python train.py --targets=["emotion"] --loss="cross_entropy" --beta2=0.95 --grad_clip=1.0 --adaptive_grad_clip=0.02 --lr_schedule="cosine" --final_lr_fraction=0.01
Rows from block 5, named by matrix and row number. Rows with one number belong to one channel. Each number is 128 + 24 x the weight over its row's rms, rounded and kept within 0 to 255. All counts start at 0. After the name is the row's rms in percent of the matrix's.
# convs0: first width-9 conv (model.blocks.5.convs.0.weight, 160x160x9), inputs 0-8, a 9 kernel for each
# convs1: second width-9 conv (model.blocks.5.convs.1.weight, 160x160x9, transposed), outputs 0-8, a 9 kernel for each
convs0.35 097 [ 63  76  76  75  91 123 157 158 153 122 146 164 132 114 157 144 129 123 112 139 121 124 107 108 103  74  75 118 134 130 113 129 148 124 117 109 166 154 145 111 119 138 169 192 173 126 129 148 126 118 137 166 171 114  86 123 114 114 139 141 132 169 161 135 113 124 115 123 108 112 113 110 158 154 138 136 146 129 108 116  93]
convs1.35 102 [107 103 128 132 122 115  76  83  72 121 105 106  88 117 107  95  89  96  97 109 149 152 141 146 145 171 138  93 115 129 139 116 145 122 143 111 136 125 149 144 136 133 143 142 134 145 128 121 124 108  88 113 113 107 109 101 114 114 113 119 103 107 106  98 117 132 102  99 106 113 108 102 156 148 141 139 118 122 134 132 136]
convs0.36 104 [153 152 119 106 125 130 149 177 183  87 107 132 137 113 110 117 131 124 114 105 116 129 129 126  92  91  85 103  97  85  95 111 119 127 148 109 153 137 128 139 126 108 102 112 145  80  97 123 130 118 133 123 141 128 148 145 130  94 117 135 150 199 200 164 116  84 103 120 103 105  97 113 140 142 137 121 119  88  55  68  78]
convs1.36 117 [ 89 102 121 110 113 144 160 166 163  90  85  99 116 138 128 140 142 154  95 102  84 101  70  78  91 133 153 161 157 145 135 135 115 122 128 123 117 101  98  98  93  80  62  81 100 114 121 151 151 130 127 122 114 127 112 114 119 140 142 131 105  67  77 105 126 148 152 127 105 109 106  97 144 124 113 130 159 145 150 146 132]
convs0.37 102 [ 75 103 115 128 126 115  69  65  68 147 153 143 125 122 133 155 152 137 126 115 130 132 115 121 118 134 125 115  97 100 112 126 121 134 147 159 155 136 133 132  88  80  86  90  94 132 128 114 123 109  98 113 107  67  77  92  86 115 140 164 124  90  57 103 103  97 137 130 101 108 137 153 139 147 141 137 118 116 118 112 101]
convs1.37 090 [136 137 129 144 155 162 149 128 114 100 115 127 134 136 143 154 173 177  94  98  95 104 107 126 122 119  83 142 130 120 120 148 142 146 143 152 103  98  94 122 132 117 120 125 112  98  93 112 113 115 110 118 114 128  95  89 104 115 116 120 132 146 135 121 129 123 108 121 139 146 154 162 106 127 146 119 107 106 108 102 101]
convs0.38 106 [128 129 141 158 143 146 129 105  71 175 179 164 145 135 136 151 147 132  38  54 102 115 121 102 111 115 126 139 132 126 139 123 118 112 115 129 149 149 157 118 127 123 131 124 134 125 117 140 140 131 142 164 166 149 182 175 164 165 166 142 141 111  98 169 135 143 133 101 102  89  85  87  95 110 121 139 148 143 143 154 131]
convs1.38 107 [ 95  99 102 105  97 116 108 133 129 136 141 135 131 134 132 150 142 145  96 106  99 129 146 167 156 145 148 149 154 137 138 146 125 126 127 135 159 153 143 133 111 105 107  93  95 117 127 135 134 119 108 115  84  72 144 160 141 139 116 119 141 138 130 162 161 128 108 114 115 104  90  78  73  74  91  97 110 111 129 118 140]
convs0.39 099 [128 123 130 139 126 110 117 145 169 121 142 149 142 127 136 157 169 181 166 149 130 148 147 166 143 135 103 118 140 138 151 156 125 132 158 161 124 156 107 109 123 112  77  96 118 144 152 128 151 155 121  99 125 129 138 150 146 144 131 130 148 136 143 104 118 154 173 123  73 102 129 140 169 153 147 143 127 152 160 174 165]
convs1.39 102 [127 117 113 127 143 153 139 154 115 145 120 127 117 109  93 100  98  98  91 130 134 148 141 142 121 117 133 140 135 157 113 139 141  90 109 118 111 122 125 119 102 126 129 132 116  62  73 120 114  96 110 103  87 102 102 117 144 132 106 119 134 120  98 120 123 100  79 116 133 101  96  99 128 154 141 105 120 143 158 113 115]
convs0.40 096 [102 111 116 119 129 112 118 133 150 127 118 121 126 118 140 135 118  81 150 157 150 129 130 134 117 105 107  89 130 145 156 139 149 148 134 143 159 170 145 143 132 132 142  98 131 140 159 146  95 140 145 145 129 175 153 142 126 137 147 129 137 146 125  84 133 131 134 136 140 161 185 177 100 115 146 160 132 144 147 133  70]
convs1.40 103 [100 115 121 148 153 121  95  84  95 109 113 143 146 140 149 161 155 146 143 127 117  93  78  95 112 116 126 128 118 112  96 121 128 134 110  97 117 135 128 135 109  96 104 107  67 137 122  81  85  89  76  97  71  82 127 122 115 143 161 152 110 118 188 121 124 115 107  91 111 120 107 107  97 129 135 140 124 138 143 133 106]
convs0.41 088 [162 150 156 163 133  95 124 135 124 152 139 152 144 131 139 137 105  93 106  83 105 149 122 124 103  98 100 131 115 109  97 100 118 107 133 138 175 151 127 122 146 114 100  82 121 112 122  92 124 136 106 128 129 150 186 163 137 137 116  90 110  90 104 148 147 155 140 151 138 136 122 118 107 141 109 119 155 152 136 119  89]
convs1.41 096 [153 135 123 118 106 107 116 134 156 180 170 171 160 174 146 119  71  66 107 105 116 122 106 125 129 120 101  83 109  89 120  99 111  46  71  43 164 142 138 129 119  99 128 116 163 120 138 145 123 126 128 135 146 137 126 141 139 132 108 121 135 149 152 164 161 144 160 149 143 132 117  96 126 147 141 141 128 145 112 125  90]
convs0.42 085 [162 143 138 130 121 138 140 143 136 125 129 129 145 147 142 138 124 110 127 120 152 146 148 135 100  88  78 208 184 165 137 144 133 141 123 103 108 139 115 136 120 127 117 135 140 146 142 132 153 146 150 165 174 167 152 155 156 140 115 110  97 107 126 131 120 118 120 130 140 140 115 124  69  73  83 103 114 107 102  95  94]
convs1.42 085 [ 92  91 107 120 141 140 139 146 143 119 106 112 123 130 138 116 112  91 127 144 169 168 152 143 149 143 151 114 107 100  83  91  98 131 123 137 127 150 140 143 144 151 143 145 154 168 164 155 147 152 158 162 175 178 103 108 119 165 169 155 151 155 142 143 155 148 135 124 121 120 146 163 123 112 115 123 100 115 125 129 140]
convs0.43 079 [155 155 148 142 127 121 122 129 139 148 141 123 125 133 147 153 157 150 139 144 149 153 171 163 158 130 121 154 158 154 134 126 113 113 120 127 133 154 153 150 145 143 149 156 161 178 190 188 181 167 171 156 153 150 147 140 130 122 112 109 103 109 115 118 119 124 113  99 105 126 138 147 113 111 114 118 130 124 121 109 110]
convs1.43 075 [109 106 102 105 108 106 111 114 115  83  83  96 117 137 133 133 133 143 147 152 153 155 153 155 143 133 126 124 127 125 128 131 124 123 123 129 128 147 152 157 166 173 170 162 155 116 129 147 154 166 180 185 187 183 136 126 119 115 103 112 120 125 138 131 136 131 116 119 113 112 119 123 136 131 127 116 117 117 120 115 112]
convs0.44 107 [150 132 116 103 119 128 146 140 142 124 131 137 142 135 123 142 131 120 144 141 157 148 137 107 124 105 102 118 121 131 118 116 143 136 109  96 119 150 138 131 126 127 105 116 117  90 100 114 125 132 138 103 100  99 121 154 152 155 131 131 129 129 117 161 143 134 127  92 100  71  62  75 136 134 144 136 115 101 114  98  89]
convs1.44 111 [123 131 134 139 124 122 110 103 111 130 125 135 124 124 113 111 113 140 101 120 132 153 145 153 135 123  92 117 117 118 107 136 138 155 149 142 165 160 163 159 139 138 137 147 161  92 120 129 132 131 123 107  84  97 109 122 109 120 120  94 106 112 120 116  91  82  70  65  74  98 118 118 115 109 132 127 121 109  98  87 121]
convs0.45 098 [143 130 112 118 151 161 178 176 179 150 160 159 162 158 133 130 133 126 107 116 126 126 126 113 113 120 111 156 152 142 145 135 124 115  98  93 174 174 161 148 160 153 156 153 152 181 163 168 171 156 137 140 144 172 141 132 132 107 123 133 145 136 155 117  98 100  89 102 116 125 121 112 124  99  88  90 103 136 134 137 145]
convs1.45 106 [109 119 112 119 111 110 115 123 114 153 149 135 120 117 105  91  75  73 103 125 138 145 145 162 148 177 178 112 102 105 128 123 126 121 112  89 154 154 149 133 121 117 113 121 146 132 114 119 127 137 146 166 180 170 133 115 118 123 135 109 107 101  86 120 125 130 112  87  92  99 108 102 153 155 156 140 119 129 137 149 134]
convs0.46 102 [175 167 176 179 163 144 129 148 138 147 143 129 135 155 152 152 131 111 144 123 107  88 104 128 159 123  71 134 128 131 129 137 169 166 149 123 114 122 111 107 107 110  99 103  96 105 103  97 132 121 112 111 111  70 159 183 185 171 147 155 138 125 153 174 159 116 118 116 137 140  99  90 153 167 179 161 129  91  97  91  83]
convs1.46 106 [ 93  98 123 131 133 123 120 109 128 152 142 133 119 130  97 103 100 129  88 101 129 108 144 142 136 128 148 124 158 143 146 144 165 157 162 153 114  90  96  86  93  98 100 110 119  96 123 136 144 125 121 123 129 130 131 118 134 147 146 127 140 123 100 131 122 112 111 112 106 122 123 138  68  63 104  95 111 142 128  79  69]
convs0.47 098 [152 151 149 140 142 153 154 122 121 148 153 143 131 114 127 149 130 111 115 128 143 133 125 113 125 133 152 162 169 162 136 117  93  75  82  92 109 112 131 131 133 133 136 146 150 117 131 141 140 141 132 124 131  98 108 127 137 142 140 147 166 156 151 146 144 110 109 111 140 142 137 146 125 117  75  95 114 109 109 110 124]
convs1.47 102 [141 127 124 113  96  99  99 107 112 106 119 110 117 113 128 124 125 138 150 136 129 114 132 147 146 106  80 138 108 123 131 148 110 123 112 133 128 139 128 111  88  88  86  91  89  96  91  82  95 131 158 138 123 113  70 109 130 135 138 127  98  96  84 156 158 175 167 154 130 137 149 164 112  88  83  98 101 111 114 131 136]
convs0.48 107 [167 167 165 167 166 164 161 146 147 111 110 113 124 130 131 124 108  96 146 150 152 149 136 120 126 128 139 136 138 139 135 133 131 117 114 119 144 128 133 133 130 116  99 103  98 128 132 136 148 140 132 123 127 127 108 109 110 115 127 130 133 134 144 157 152 138 127 121 127 132 127  92 118 107 107 115 123 144 141 140 128]
convs1.48 098 [114 105 101 104 109 115 107 107 100 104  96  95  92  92  90  94  96 110 173 159 145 142 126 126 121 120 114 147 145 143 145 144 140 142 140 147  72  81  96 101 110 114 120 125 132 121 125 129 135 141 132 128 119 130 106 110 114 118 120 112 117 119 122 143 148 146 141 135 124 130 136 140 146 133 131 126 128 131 135 141 139]
convs0.49 105 [174 166 143 132 129 131 122 105 107 154 146 140 140 138 125 123 123 136  76  54  78  93 100 125 135 155 141 157 172 143 137 135 147 138 157 134 110 103 130 137 119  99  91 114 126 163 134 136 119 129 115 135 139 152 162 171 172 150 143 113 114  97 137 153 147 109 131 127 133  78  80  80 164 130 101 111 116 120 124 122 143]
convs1.49 105 [150 101  85  90  86  94 103 102  93 104 103 114 117 120 117 121 123 123 109 106 121 113 134 124 143 142 174  91 123 157 152 152 153 149 138 131 150 138 120 131 102 132 108 101 100 148 141 145 141 126 139 137 124 121 118 106 115 120 109 105 110 101  72 147 144 160 162 146 128 118  93  96  75  63  68  55  79  92 112 122 150]
convs0.50 103 [106 113 125 132 158 171 161 157 150 100 106 115 110 108 121 135 162 175  81 104 120 137 134 150 144 155 173 115 117  95  93  79  90  87 105 120 163 145 102 108 113 124 136 123 127 116  92  89  94  99 118 106  99  88 124 145 132 110 124 125 133 130 120  88 106 103 116 130 135 106 100 100 135 161 164 159 147 125 124 148 162]
convs1.50 104 [140 137 106  74  75  81 109 140 146 121 131 136 140 130 125 111 114 112 146 136 132 145 144 156 158 154 140 138 109 106  95  82  79  80 105  92 112 109 104 113 121 141 141 142 139 131 130 126 123 117 118 127 147 151 115  85  43  22  68  98 129 152 151 146 146 140 148 139 150 149 134 120  83  90 110 121 111 107  99 105 112]
convs0.51 086 [183 180 154 140 120 102  90 127 129 126 136 142 132 115 123 114 116 130  93  93 111 139 131 117 120 102 109 212 190 157 122 131 112 107 101 154 126 137 134 142 139 117 137 146 157 165 186 158 131 142 140 128 151 169 166 153 154 134 142 116  96 108  99 120 117 103  94 100 127 106 118 127 118  83  88 110 141 123 132 132 115]
convs1.51 086 [104 106 128 127 122  91  85  86  73 112 111 100 139 147 167 141 146 141 113 135 121 117 120 130 122 109 118 109 113 109 108 114 151 154 187 166 115 122 144 120 138 126 140 141 133 158 149 137 136 133 125 162 183 167 116 136 131 131 153 114 100  91 123 145 165 151 172 165 156 137 152 146 119 135  99 137 113 147 152 158 142]
convs0.52 102 [100  95 109 120 124 134 136 134 134 101  86  74  98 122 144 129 122 121 107 121 126 140 135 129 108 111 120 140 132 118 107 117 127 144 145 129 151 150 125 120 106 110 107 108  88 146 161 154 131 134 139 140 140 145 132 106  94 101 122  99  75  91 126 144 156 121 112  91 125 146 155 136 125 134 144 141 139 148 137 128 113]
convs1.52 102 [112 117 128 127 130 116  85  60  57 101 104 110 129 133 146 154 154 136 101 110 115 125 139 144 154 143 154 114  90  82  87 100  89  96 118  91  68  94  99  90  85  92 100 119 135 148 151 160 158 161 149 124 136 151 147 147 127  90  67  68  85  86  91 116 136 152 165 143 139 143 147 148  97 116 124 124 116 118 129 143 115]
convs0.53 105 [133  97  94 110 107 128 147 150 143 186 173 133 120 137 142 129 109  86 158 142 122 121 106  83  76  76  89 140 132 138 127 130 112 107 116 105 135 127 137 129 145 166 181 191 192 118 108 116 127 121 125 125 121 105 165 162 157 157 148 137 141 145 139 115 126 116 106  98 113 105  97  95 167 163 148 127 119 122 129 118  93]
convs1.53 100 [140 142 149 163 132 129 109 107 110 134 120 112 105  91  74  67  79  85 125 128 133 115 125 124 137 128 126 101 115 122 133 176 178 178 161 144 157 162 174 170 167 162 174 171 178 142 134 129 144 137 150 154 156 157 135 128 120 126 123 129 132 106  94 158 149 131 123 113 112 108 114 100 161 151 153 140 121 118 119 126 146]
convs0.54 102 [130 144 145 131 147 132 135 133 136 104 106 114 115 133 144 162 163 191 129 121 122 138 134 135 132 121 136 134 119 108 113 112 109 132 167 189 108 101  98 116 121 115 100 100 153 104 133 141 126 118 102  72  99 140 181 184 160 141 159 140 125 113  92  88 102  97  84  89 121 167 178 159 140 141 136 128 127 128 113 119 133]
convs1.54 103 [145 147 130 114 128 111  50  71  43  78  77  80  92 112 131 127 144 129 171 141 117 108 106 133 106 114 152  41  61 100 111 130 127 145 132 136 142 136 131 136 115 107 109 102  75 129 142 162 167 131 114 118 134 129 122 130 131 113  92  90  67 114 145  78 130 130 129 147 144 129 124 129 111 123 143 134 117 137 130 139 102]