A small sound classifier, trained from scratch.
Training: adamw at rate 0.0037, 17900 steps, batches of 128, held-out accuracy 73%.
Data: trained on acted Russian speech (Dusha), 88.0 epochs.
Rows from block 4 of a small sound classifier, named by matrix and row number. Rows with one number belong to one channel. Each number is 128 + 24 x the weight over its row's rms, rounded and kept within 0 to 255. All counts start at 0. Numbers have three digits each.
Before each channel's rows are labels from the 100 clips, of 14976, where the channel reaches its highest value: "strongest on" is what is common among them. Only what is clearly more common there than usual is listed. The data: acted Russian speech (Dusha).
# convs0: first width-9 conv, stride 2 (model.blocks.4.convs.0.weight, 160x128x9, each kernel summed), inputs 64-127
# convs1: second width-9 conv (model.blocks.4.convs.1.weight, 160x160x9, transposed, each kernel summed), outputs 54-107

strongest on: emotion: angry
convs0.32:139145075087113137158115136118115126106128160156140119092101140129160088153105147096122145177140105109138114100126120119139141104116106114141109129152114145130143109089120138102109105095130094
convs1.32:126110111135113133104102115127119089149108124147115121117080109103137156084149138112137122129198131110122147124117109129108143161113129081132108133149122119108119

strongest on: emotion: positive
convs0.13:098130170136146160091113118146135081096124093124086157120142101132079129107128137105140133116139173079114101113117094129105093160111086129090163068123117135138119120121135123119162141149130140
convs1.13:131138101126108114101110086129074125103083130096103124157115133148138116130164136120153130136157115107127101103126144127086143118106073111140159127158129107123103

strongest on: emotion: angry
convs0.38:156122093081139111160144108162143144152087145160059121120076149141097117154155130098177106144118101141142129110100091148153151117112111116126124136156131164123100118100165160125143118094124119
convs1.38:128098132142106097108089137074091122130130114087134111109083132098100094116083132114136122134153136124089131093104165130135147163094128110152157122177126105100120

strongest on: emotion: angry
convs0.159:103132123105114091094145106131109146148144130088061115151138131129142134134113158104107122131114158135106124128120098137129121128128120105104138150084143166112130102145143081145110181113113117
convs1.159:107120125105123148149097123092107093140149161132126114157135116117107102121112120127077107126095171132104100082167135118204093113096127108137146127120084150120131

strongest on: emotion: angry
convs0.71:104107169133096088148060119142128152152098182112109088123154101144135125090114163128137136106171133139154125138130126141110118137124142140175105165101136128160096097097132135119122117110106128
convs1.71:138183126170133142138106174132103111100135146116143133110118094102131145109149113107132137102091174156108074128148174121136108145134112158138114137151118140096119

strongest on: emotion: angry
convs0.107:108133157100112105107159115126125095129132117104086128129102124103115141102156152150145102129107105124145140070113145097085117141119089101143123166121107130199116150156129114071148181133073144
convs1.107:054160137148113112120065122131148128161116146175136143161184152170102145116108162144135087152074122128107145102121141153095124140118139109135163141153123112124087

strongest on: emotion: positive
convs0.101:119141079066129088128156092126137082124110126116129118095162126139131158131144114157062113125103182126088153138116132177127074100120092139134113105138127138120106136139120127110134111093137100
convs1.101:121127161081120131093115159094081104141147120134149143085091139144137125108117172128129108140100066120099095114123117122119097133113147126110121147137140147098091

strongest on: emotion: angry
convs0.2:147128095092133090154132125137123107137057127156120117094046128108144154132132155100086126128132119126112095131146154124087115083100129161120139091158084136139142130155124112143145101151117112
convs1.2:096159160112101111137087157085124084167144161126143159141122137139101127126091167155106073116114113105093108110110083118106083114105154127133118112131147128130084

strongest on: emotion: positive
convs0.11:146144091124098135133086119144123111121148169108136115112128137147164128132146091103101107137139112136128151149122122106174137144106112134142130138130117151124146107101117146120112069122127074
convs1.11:107114138084142095120112098156104171142142111123138142166115110140123145136113115084164095091141111101127151136129090130128161131127082102118115152140164110150103

strongest on: emotion: angry
convs0.66:118107085117123127122101136095157111162130141121082133116085154160164151141115123097102142108087155160073145119127106156128158121122103149130078120150105147148130090107121120102133133137115106
convs1.66:140123125106107162123122144124118108135150074137142128076127159108153154066112118133144122144167128149118103112098133145108135136123113118123126135149130144115133

strongest on: emotion: positive
convs0.104:149129142143122141121135126145178071119075093121132116125171095130103128142125089105119092152111184133104143110112120121155123137102163130086138106122102131116136088153127136102130110139198145
convs1.104:131150092101145134192133100112114128142095151132125112122076083108148100132089145136113113129142143129120078085112147118137140082108133134127084086113132120116089

strongest on: emotion: angry
convs0.14:104152091162111062122115126114130088144152156096148110163111077088146135131113143117127088137123136129151079141123105132113128139106136116170136212121149141156107104149160117096126127131133118
convs1.14:080149122142105141137089122122131103115130146166149162133130130108117109147100092112134113167150143116089100072108129162146125120142102073157085129104121137091106

strongest on: emotion: angry
convs0.103:100125170112130105143107106121092106113082122129094149148111135136140057162121126142130114116109118117079097079140081118131107114147131128096104139120121113126132094101088123129066187132115157
convs1.103:114108107067155119069111129129145137155115117122119126127155122144133116085133156106155130093141113117112176121116095159092149116141138156118164129156158143118170

strongest on: emotion: positive
convs0.10:133086151114088070113098142118118111124167125070090144085083158117147098110115134118090134126160157163104149134113139122086149154164096154140076153122075153108132137129129111098075155154119136
convs1.10:120098149149099139139114145134169163122126069161136128094142155121126145065144095142131128097124121136118146126088123155066164100146118131133148121128124130095141

strongest on: emotion: angry
convs0.105:130121098130120129121131140113107117117080155170116124106116127141174108134097136105114127155167121091149103101143107127115125122076115118132095164140151133150135084113106180103123139148103087
convs1.105:097118129124099123141131140096156082162151163133130123119139141149142148123129150135119088104144138103111129134080089141085128116097146102159149149202107126099125

strongest on: emotion: angry
convs0.8:149115102118111120104145086117126109131147147109113101106149156110188131114119127130098139136103138120121127166122138093108139134162126133171141086087154141181138126164149127110137153117093118
convs1.8:064136131101140133136064132133106097142143137162145148131142147140127131100134133107092061120112155103153111099123135145134093128117125101154168126172135135143076

strongest on: emotion: angry
convs0.150:125086102138084119115127113103117135090159130115099153119126147129159103114130141151116143141165174151107137109123104080106136117162092100126115115141135157135124122139112093105107111144130109
convs1.150:132138141144105159134094128135173148124134103150112106115126177115155126090147132086142138140158135130121155102094155166097158138129107105165138132154160133125148

strongest on: emotion: positive; emotion: angry
convs0.6:101134146091141102150118142138105133062103128108101103106073190144150120149153132107145147101113134099115087110150135138176127127158067133142154084150138105112135123149146146091123149117130113
convs1.6:124118174132061128152160142145093163101126111129100092142150116126129109135131103168158128128119099120102136143108136098127156119160111154125122103121167133133117

strongest on: emotion: angry
convs0.16:153133116132099124163132102136099136077166147151128110137132118098176123126139169147121101107149124090136123161103162100113108129139122092149130162119131146146101096135102135099085128160123110
convs1.16:100141137103144124144075077118113157113121139147150118136173100123128162146163141123128116132167094100178145099147102094135132124115125098120146120161089092148119

strongest on: emotion: angry
convs0.144:116119105127109076119131151119107133142108130142137133121129138097122157113103140074105128131146150073149073143119113129110106071115136096133115173147160093132104054146151156127129145076137107
convs1.144:116158121140097071101102133102158070104127131120097119127161114147129121136096143155092118132140147101083136116130111156139068160153136088094107117101127121095105

strongest on: emotion: angry
convs0.142:122161141133105085107109153100105129167108167080143114136122113116124113148105162122139104110156118104131092148131094100172143089106105130116117129134146147144110065137160133144123144099134117
convs1.142:088136139181069120151107126088113142089133151143132113152138110166110091123102097167143134119125191122100139090085132130117145129132117113143102129103121143109112

strongest on: emotion: angry
convs0.17:096143098110141098121141115128106070081121085139066127117082166122133135148098169104105154130138135114132127105137143101143127114117076118122101141123108099132117105122118121117142143141095091
convs1.17:080158152134138157119045194091114119163150133121149132143121144138128138126132154165098085124121105169125123101120107164096141141110149107146151150153178103146126

strongest on: emotion: positive
convs0.7:151120109112123153083136129116126097138133133166091139114150171111146098102089102066088129104090134102163131114100143112129091110159125153132134124138159132116108110094142143080114067149126129
convs1.7:108117177112142127086096168114065105180121114150113158091112135122117142115126116173134138149110072101137102119091095087101083136103126126152118145132130147124117

strongest on: emotion: positive
convs0.27:123110126108135122127159124136137134069138158121089123097130133077147103101135152108122182147138144118123107112152132116081102131162077117138103130129120080101110126123117130114083154138101129
convs1.27:107118122134133128103111120138145114117107133163124077109142125149128132119150144080145122163206077091120171101137121144106102140122135112104168091130125123096094

strongest on: emotion: positive
convs0.79:105139088105145101128109108148141103145075116090023127155165169107134159132141120094138149122154130121150113108119113123142136126141118123093136064131185142127126112123165152100131114148131123
convs1.79:117088082085139134066088128132155169139130104138127099095139139132136136124144101111154106143129128123124198150129106106170162118134133142132149132127113134118114

strongest on: emotion: angry
convs0.99:108110158104101142156106077085105114153128156123135125155128175116162150130085164118149130099151100134146136133118145117129128139119130161142114163163146150166132113070155165123121138105147102
convs1.99:105093149119089130133145154085082141100119125139119111143093111120166137102127068140137144096090150123110070096117144108109167126131087160179132130135159138115133

strongest on: emotion: positive
convs0.64:120127165083134101156152139107172104095147114149114129148110144085112156119107138111140127107098124124105119106144114117106134126132088134090121144167125111140093127153112133123159140107101098
convs1.64:124122091106141148135149134104104087200153142099130148095099146129129129166082202140141091120096136120114118131129124151148083119131169114116105119130133108139098

strongest on: emotion: angry
convs0.109:160143120121116122148145124118143093133111165150109120106142117148124119157119134103108101158157085117106100177162165104145100122126151133163089165116142145147151131122128173178078165112111116
convs1.109:089110109115160133136115112141137108123123147135147137109165112104191108101111107123168092114113108129125137152096141183128151110099119088127143127174132089136131

strongest on: emotion: angry
convs0.29:102146123115107111103140118143110106112181077134102136132146143131123108130133125162140127136157125077162086103144125090118116114161095097103128155123131125171113135174140086115126151113102152
convs1.29:092142157141139101115079127112165119171141129125121131173179118180112132132104184120112077149129110127122137122136121157145102147126148097143189142173168131135092

strongest on: emotion: angry
convs0.106:139112149113133108165114117161119110105152140120093105119096134134094151144133118113159105128093136152123103147124088109139157134060072105129090122127094138154119134158102133158182136112107112
convs1.106:112143138104085175134126093116067123117124113136179144138125101104172157113116135156151122152083128118102134082134149104140136102136101141159133147150090101124128

strongest on: emotion: positive
convs0.81:105158098069124110170139118135129111106110159189120124141168143123101102150096150072125123146154105124131062108134116141142123124119117095139088123168103147127128121078110121128111101124088124
convs1.81:146102087114085139108129125141104106152111074118127116103113121095128111052127162136172150136157169114119142132129103163119143112120145130155117147145121118144145

strongest on: emotion: positive
convs0.12:078125134081089103149100117091069136139117140116127161128130140146113082138106122127113093135102165094102074109122120106127106146153161124125152145119126138176134135122095121133090156148088114
convs1.12:134146065080129117104114100123153092157078124115136117170171092134132115105148127102161108110102124085140138126136094121123140138131148142154150090158150093126123

strongest on: emotion: positive
convs0.62:129144174068129116122148126152124135122118143105062146116117158126090095119144111159140121178142133096124138115091128136137139112134115100145145097141111136113096128144152117097125119159119134
convs1.62:166116128106128080118109090096097121100123105109102130124092113125105088135119118138123128100145132092120111127145148135152144154107109123091091106097162142122138

strongest on: emotion: angry
convs0.116:118084080101116156148118133143138104115105168158138120089094123123130118139108140114092137137168112117131085125145088122104112120081152102151079139136155132126146098082109173112112123153103123
convs1.116:112137121129151125158116151133165075157158156147126154149150118133168131112154157140150111160143151135161116153113126129114118081128146130144126186146118127145112

strongest on: emotion: positive
convs0.25:157140158118117123120129115111148093147124105104097106110133158104145110107128167120139137128149118157123122146119131159112123147098101109111123091149149121124108135069131134116112178080117091
convs1.25:091083124144110148132094147117110116134125121139146129135089152152138128112157094132109104088092141153124126122101146093082112124159080097140128125122125140137146

strongest on: emotion: positive
convs0.115:116085149152106107134143106126099065147119098134150120143137119136150160119122051116118118115125065134105168116110114116113154141111136126104129107117141139123133122083127110088153140123096112
convs1.115:193131114139138125124159163113102104130144093114129130126115123071113106096121141153165149122131171139111070116140138143138124127133124159144117150125141115132131

strongest on: emotion: angry
convs0.102:112142093129116095152126096103100137166135157108112092117131104130111136151125161115120121135127097097132092140123131115144137152126154118134145157116201118095121117088159100127132156108120140
convs1.102:104115119171089136146113082138125111100099170131120146136140072132088097124115115133129108142158137101095136102088097103109108182152133085117099084128113114097086

strongest on: emotion: angry
convs0.65:078133103109120111136120116138134098093181172102110109188130129120125134146116119089157117109118144137114121064116095091161135165116082097167086146139103142097114103123093116110160118120133126
convs1.65:113106165100104158122121116151089161129144104143173118155162078129156152133146139116125120120094103092141157098139105110133153098149095127142143131166076116119111

strongest on: emotion: angry
convs0.125:121117128093150137129148141153112155145082110112099111139129128115120115137131131116141139151093107087142149094105140154133113120151145125104133125126122155137083059123143147129100137106131142
convs1.125:152097143168114090108145100126140120087123105127131122113129125138071134137144087145105137133153114095107136113143112105148135157105128141059072127049113126126140

strongest on: emotion: angry
convs0.9:146102063125125112136166086106130132163161153127102152121139162103149161150109119060125129120111099117176092146120145131106115110140098112136127117100136121142134181101126151127155132090095103
convs1.9:093114138088140139099093130131125075107138102151114114117149158128109133122111132130085106149105079124138100089098087126094079163142122087137098105142091118120107

strongest on: emotion: positive
convs0.127:147141125147105116124104101116110080100135150103127122119086131122132112131124138142144120138146143092070133137127110101086139167069129118108147107108128134108136133129125138123141121112121117
convs1.127:103111142141108086150133080122126141145127135123146098099108117138058125102107135089149145100104097105122152097110126103125112132086116122083124115113103116143152

strongest on: emotion: angry
convs0.58:098103099120148132118112101146147136147110124194135085164140152131111116155132139110174119125145127151137111111124087130139155092075095121119081079118111135109158116097131107131145076088129101
convs1.58:134080161149087130107107135101083116147127098108128102108091136099130126102140182144156143125108136105089134100075132121134151139105091111141164123189078117090119

strongest on: emotion: angry
convs0.63:149122110060106139148138096157141121124097141139118157133117164121101110141147125111175115122112104127159119115108102113144121148136101094151115124145118156145143120147170103117075068114117114
convs1.63:120080132109099085091103118103101140145140084110132101085115086100126097095090133100116138110105108096104164085104111147130148133116109112121154136153110094087136

strongest on: emotion: angry
convs0.156:117108120124122148130107143119122128104161134134128112175113158113114103117099103114178137099145138132150111088133119108090131149123068096135099114117094116127106097111112093144139144114130129
convs1.156:121139129100080143127144105143124125109102106132169128146134114119151155116137113149149122103099118098120141122109101124085152077138070133137126141142063094123125

strongest on: emotion: positive
convs0.15:125145153123136091126150135102113135152103134126119140113153134136141120167124138129136123137110091084090160148139142171144110140097155119137142106154122114122104091169158150099117139089119154
convs1.15:118099185165135112158117121131144116062105159126120127136144116164114118134157104141116123118111093162149116117104154088089099175106100115067103124094128145130130

strongest on: emotion: angry
convs0.123:170139079109125107096154113098101103147108122132060157119085151122126117117108122134113125143123154104125088148122126087085130127113113145080122179100161100153138078136132125137164146138105133
convs1.123:127166137100125101146105123075161083144134138135136118144135139157128100116084142167115103128153146109089120096123135129134071141092142118149139118144135111123100

strongest on: emotion: angry
convs0.0:150127114120084101145106155146104112128157142096125111082163145133153119096123147098102105116138147094093126177148136106125122157096095124164090169107104104125082105158143162072118121153139113
convs1.0:131176141105150095165097133129166154103143155156138107164159121159146114111132129122178128136124138127112113110123147136137152083111109110142133125148187134103103

strongest on: emotion: angry; emotion: positive
convs0.31:134101149111111125141097133141081154117138163100069141122084160126133114082112196133108122112143115086149135104117129103137118153157113097139147155117129132122134086128142117084102158142146109
convs1.31:116117167127119137137090072097117142094120121123097113112136078115123114152112117134140148109124116135139141096148130081175140135084116114075116116121112150140158

strongest on: emotion: positive
convs0.30:108128176133119111126133137125136134102132106130119137108088152093136133109148121126094156120158196115121181162111086116050152138148075144128109127140116135102134093144131145091095138141104144
convs1.30:122112132127128181111098143141134125094120078128133132093118124115146127067158079110124108116170114181152158101143140141092130088143096116123142128145156120133130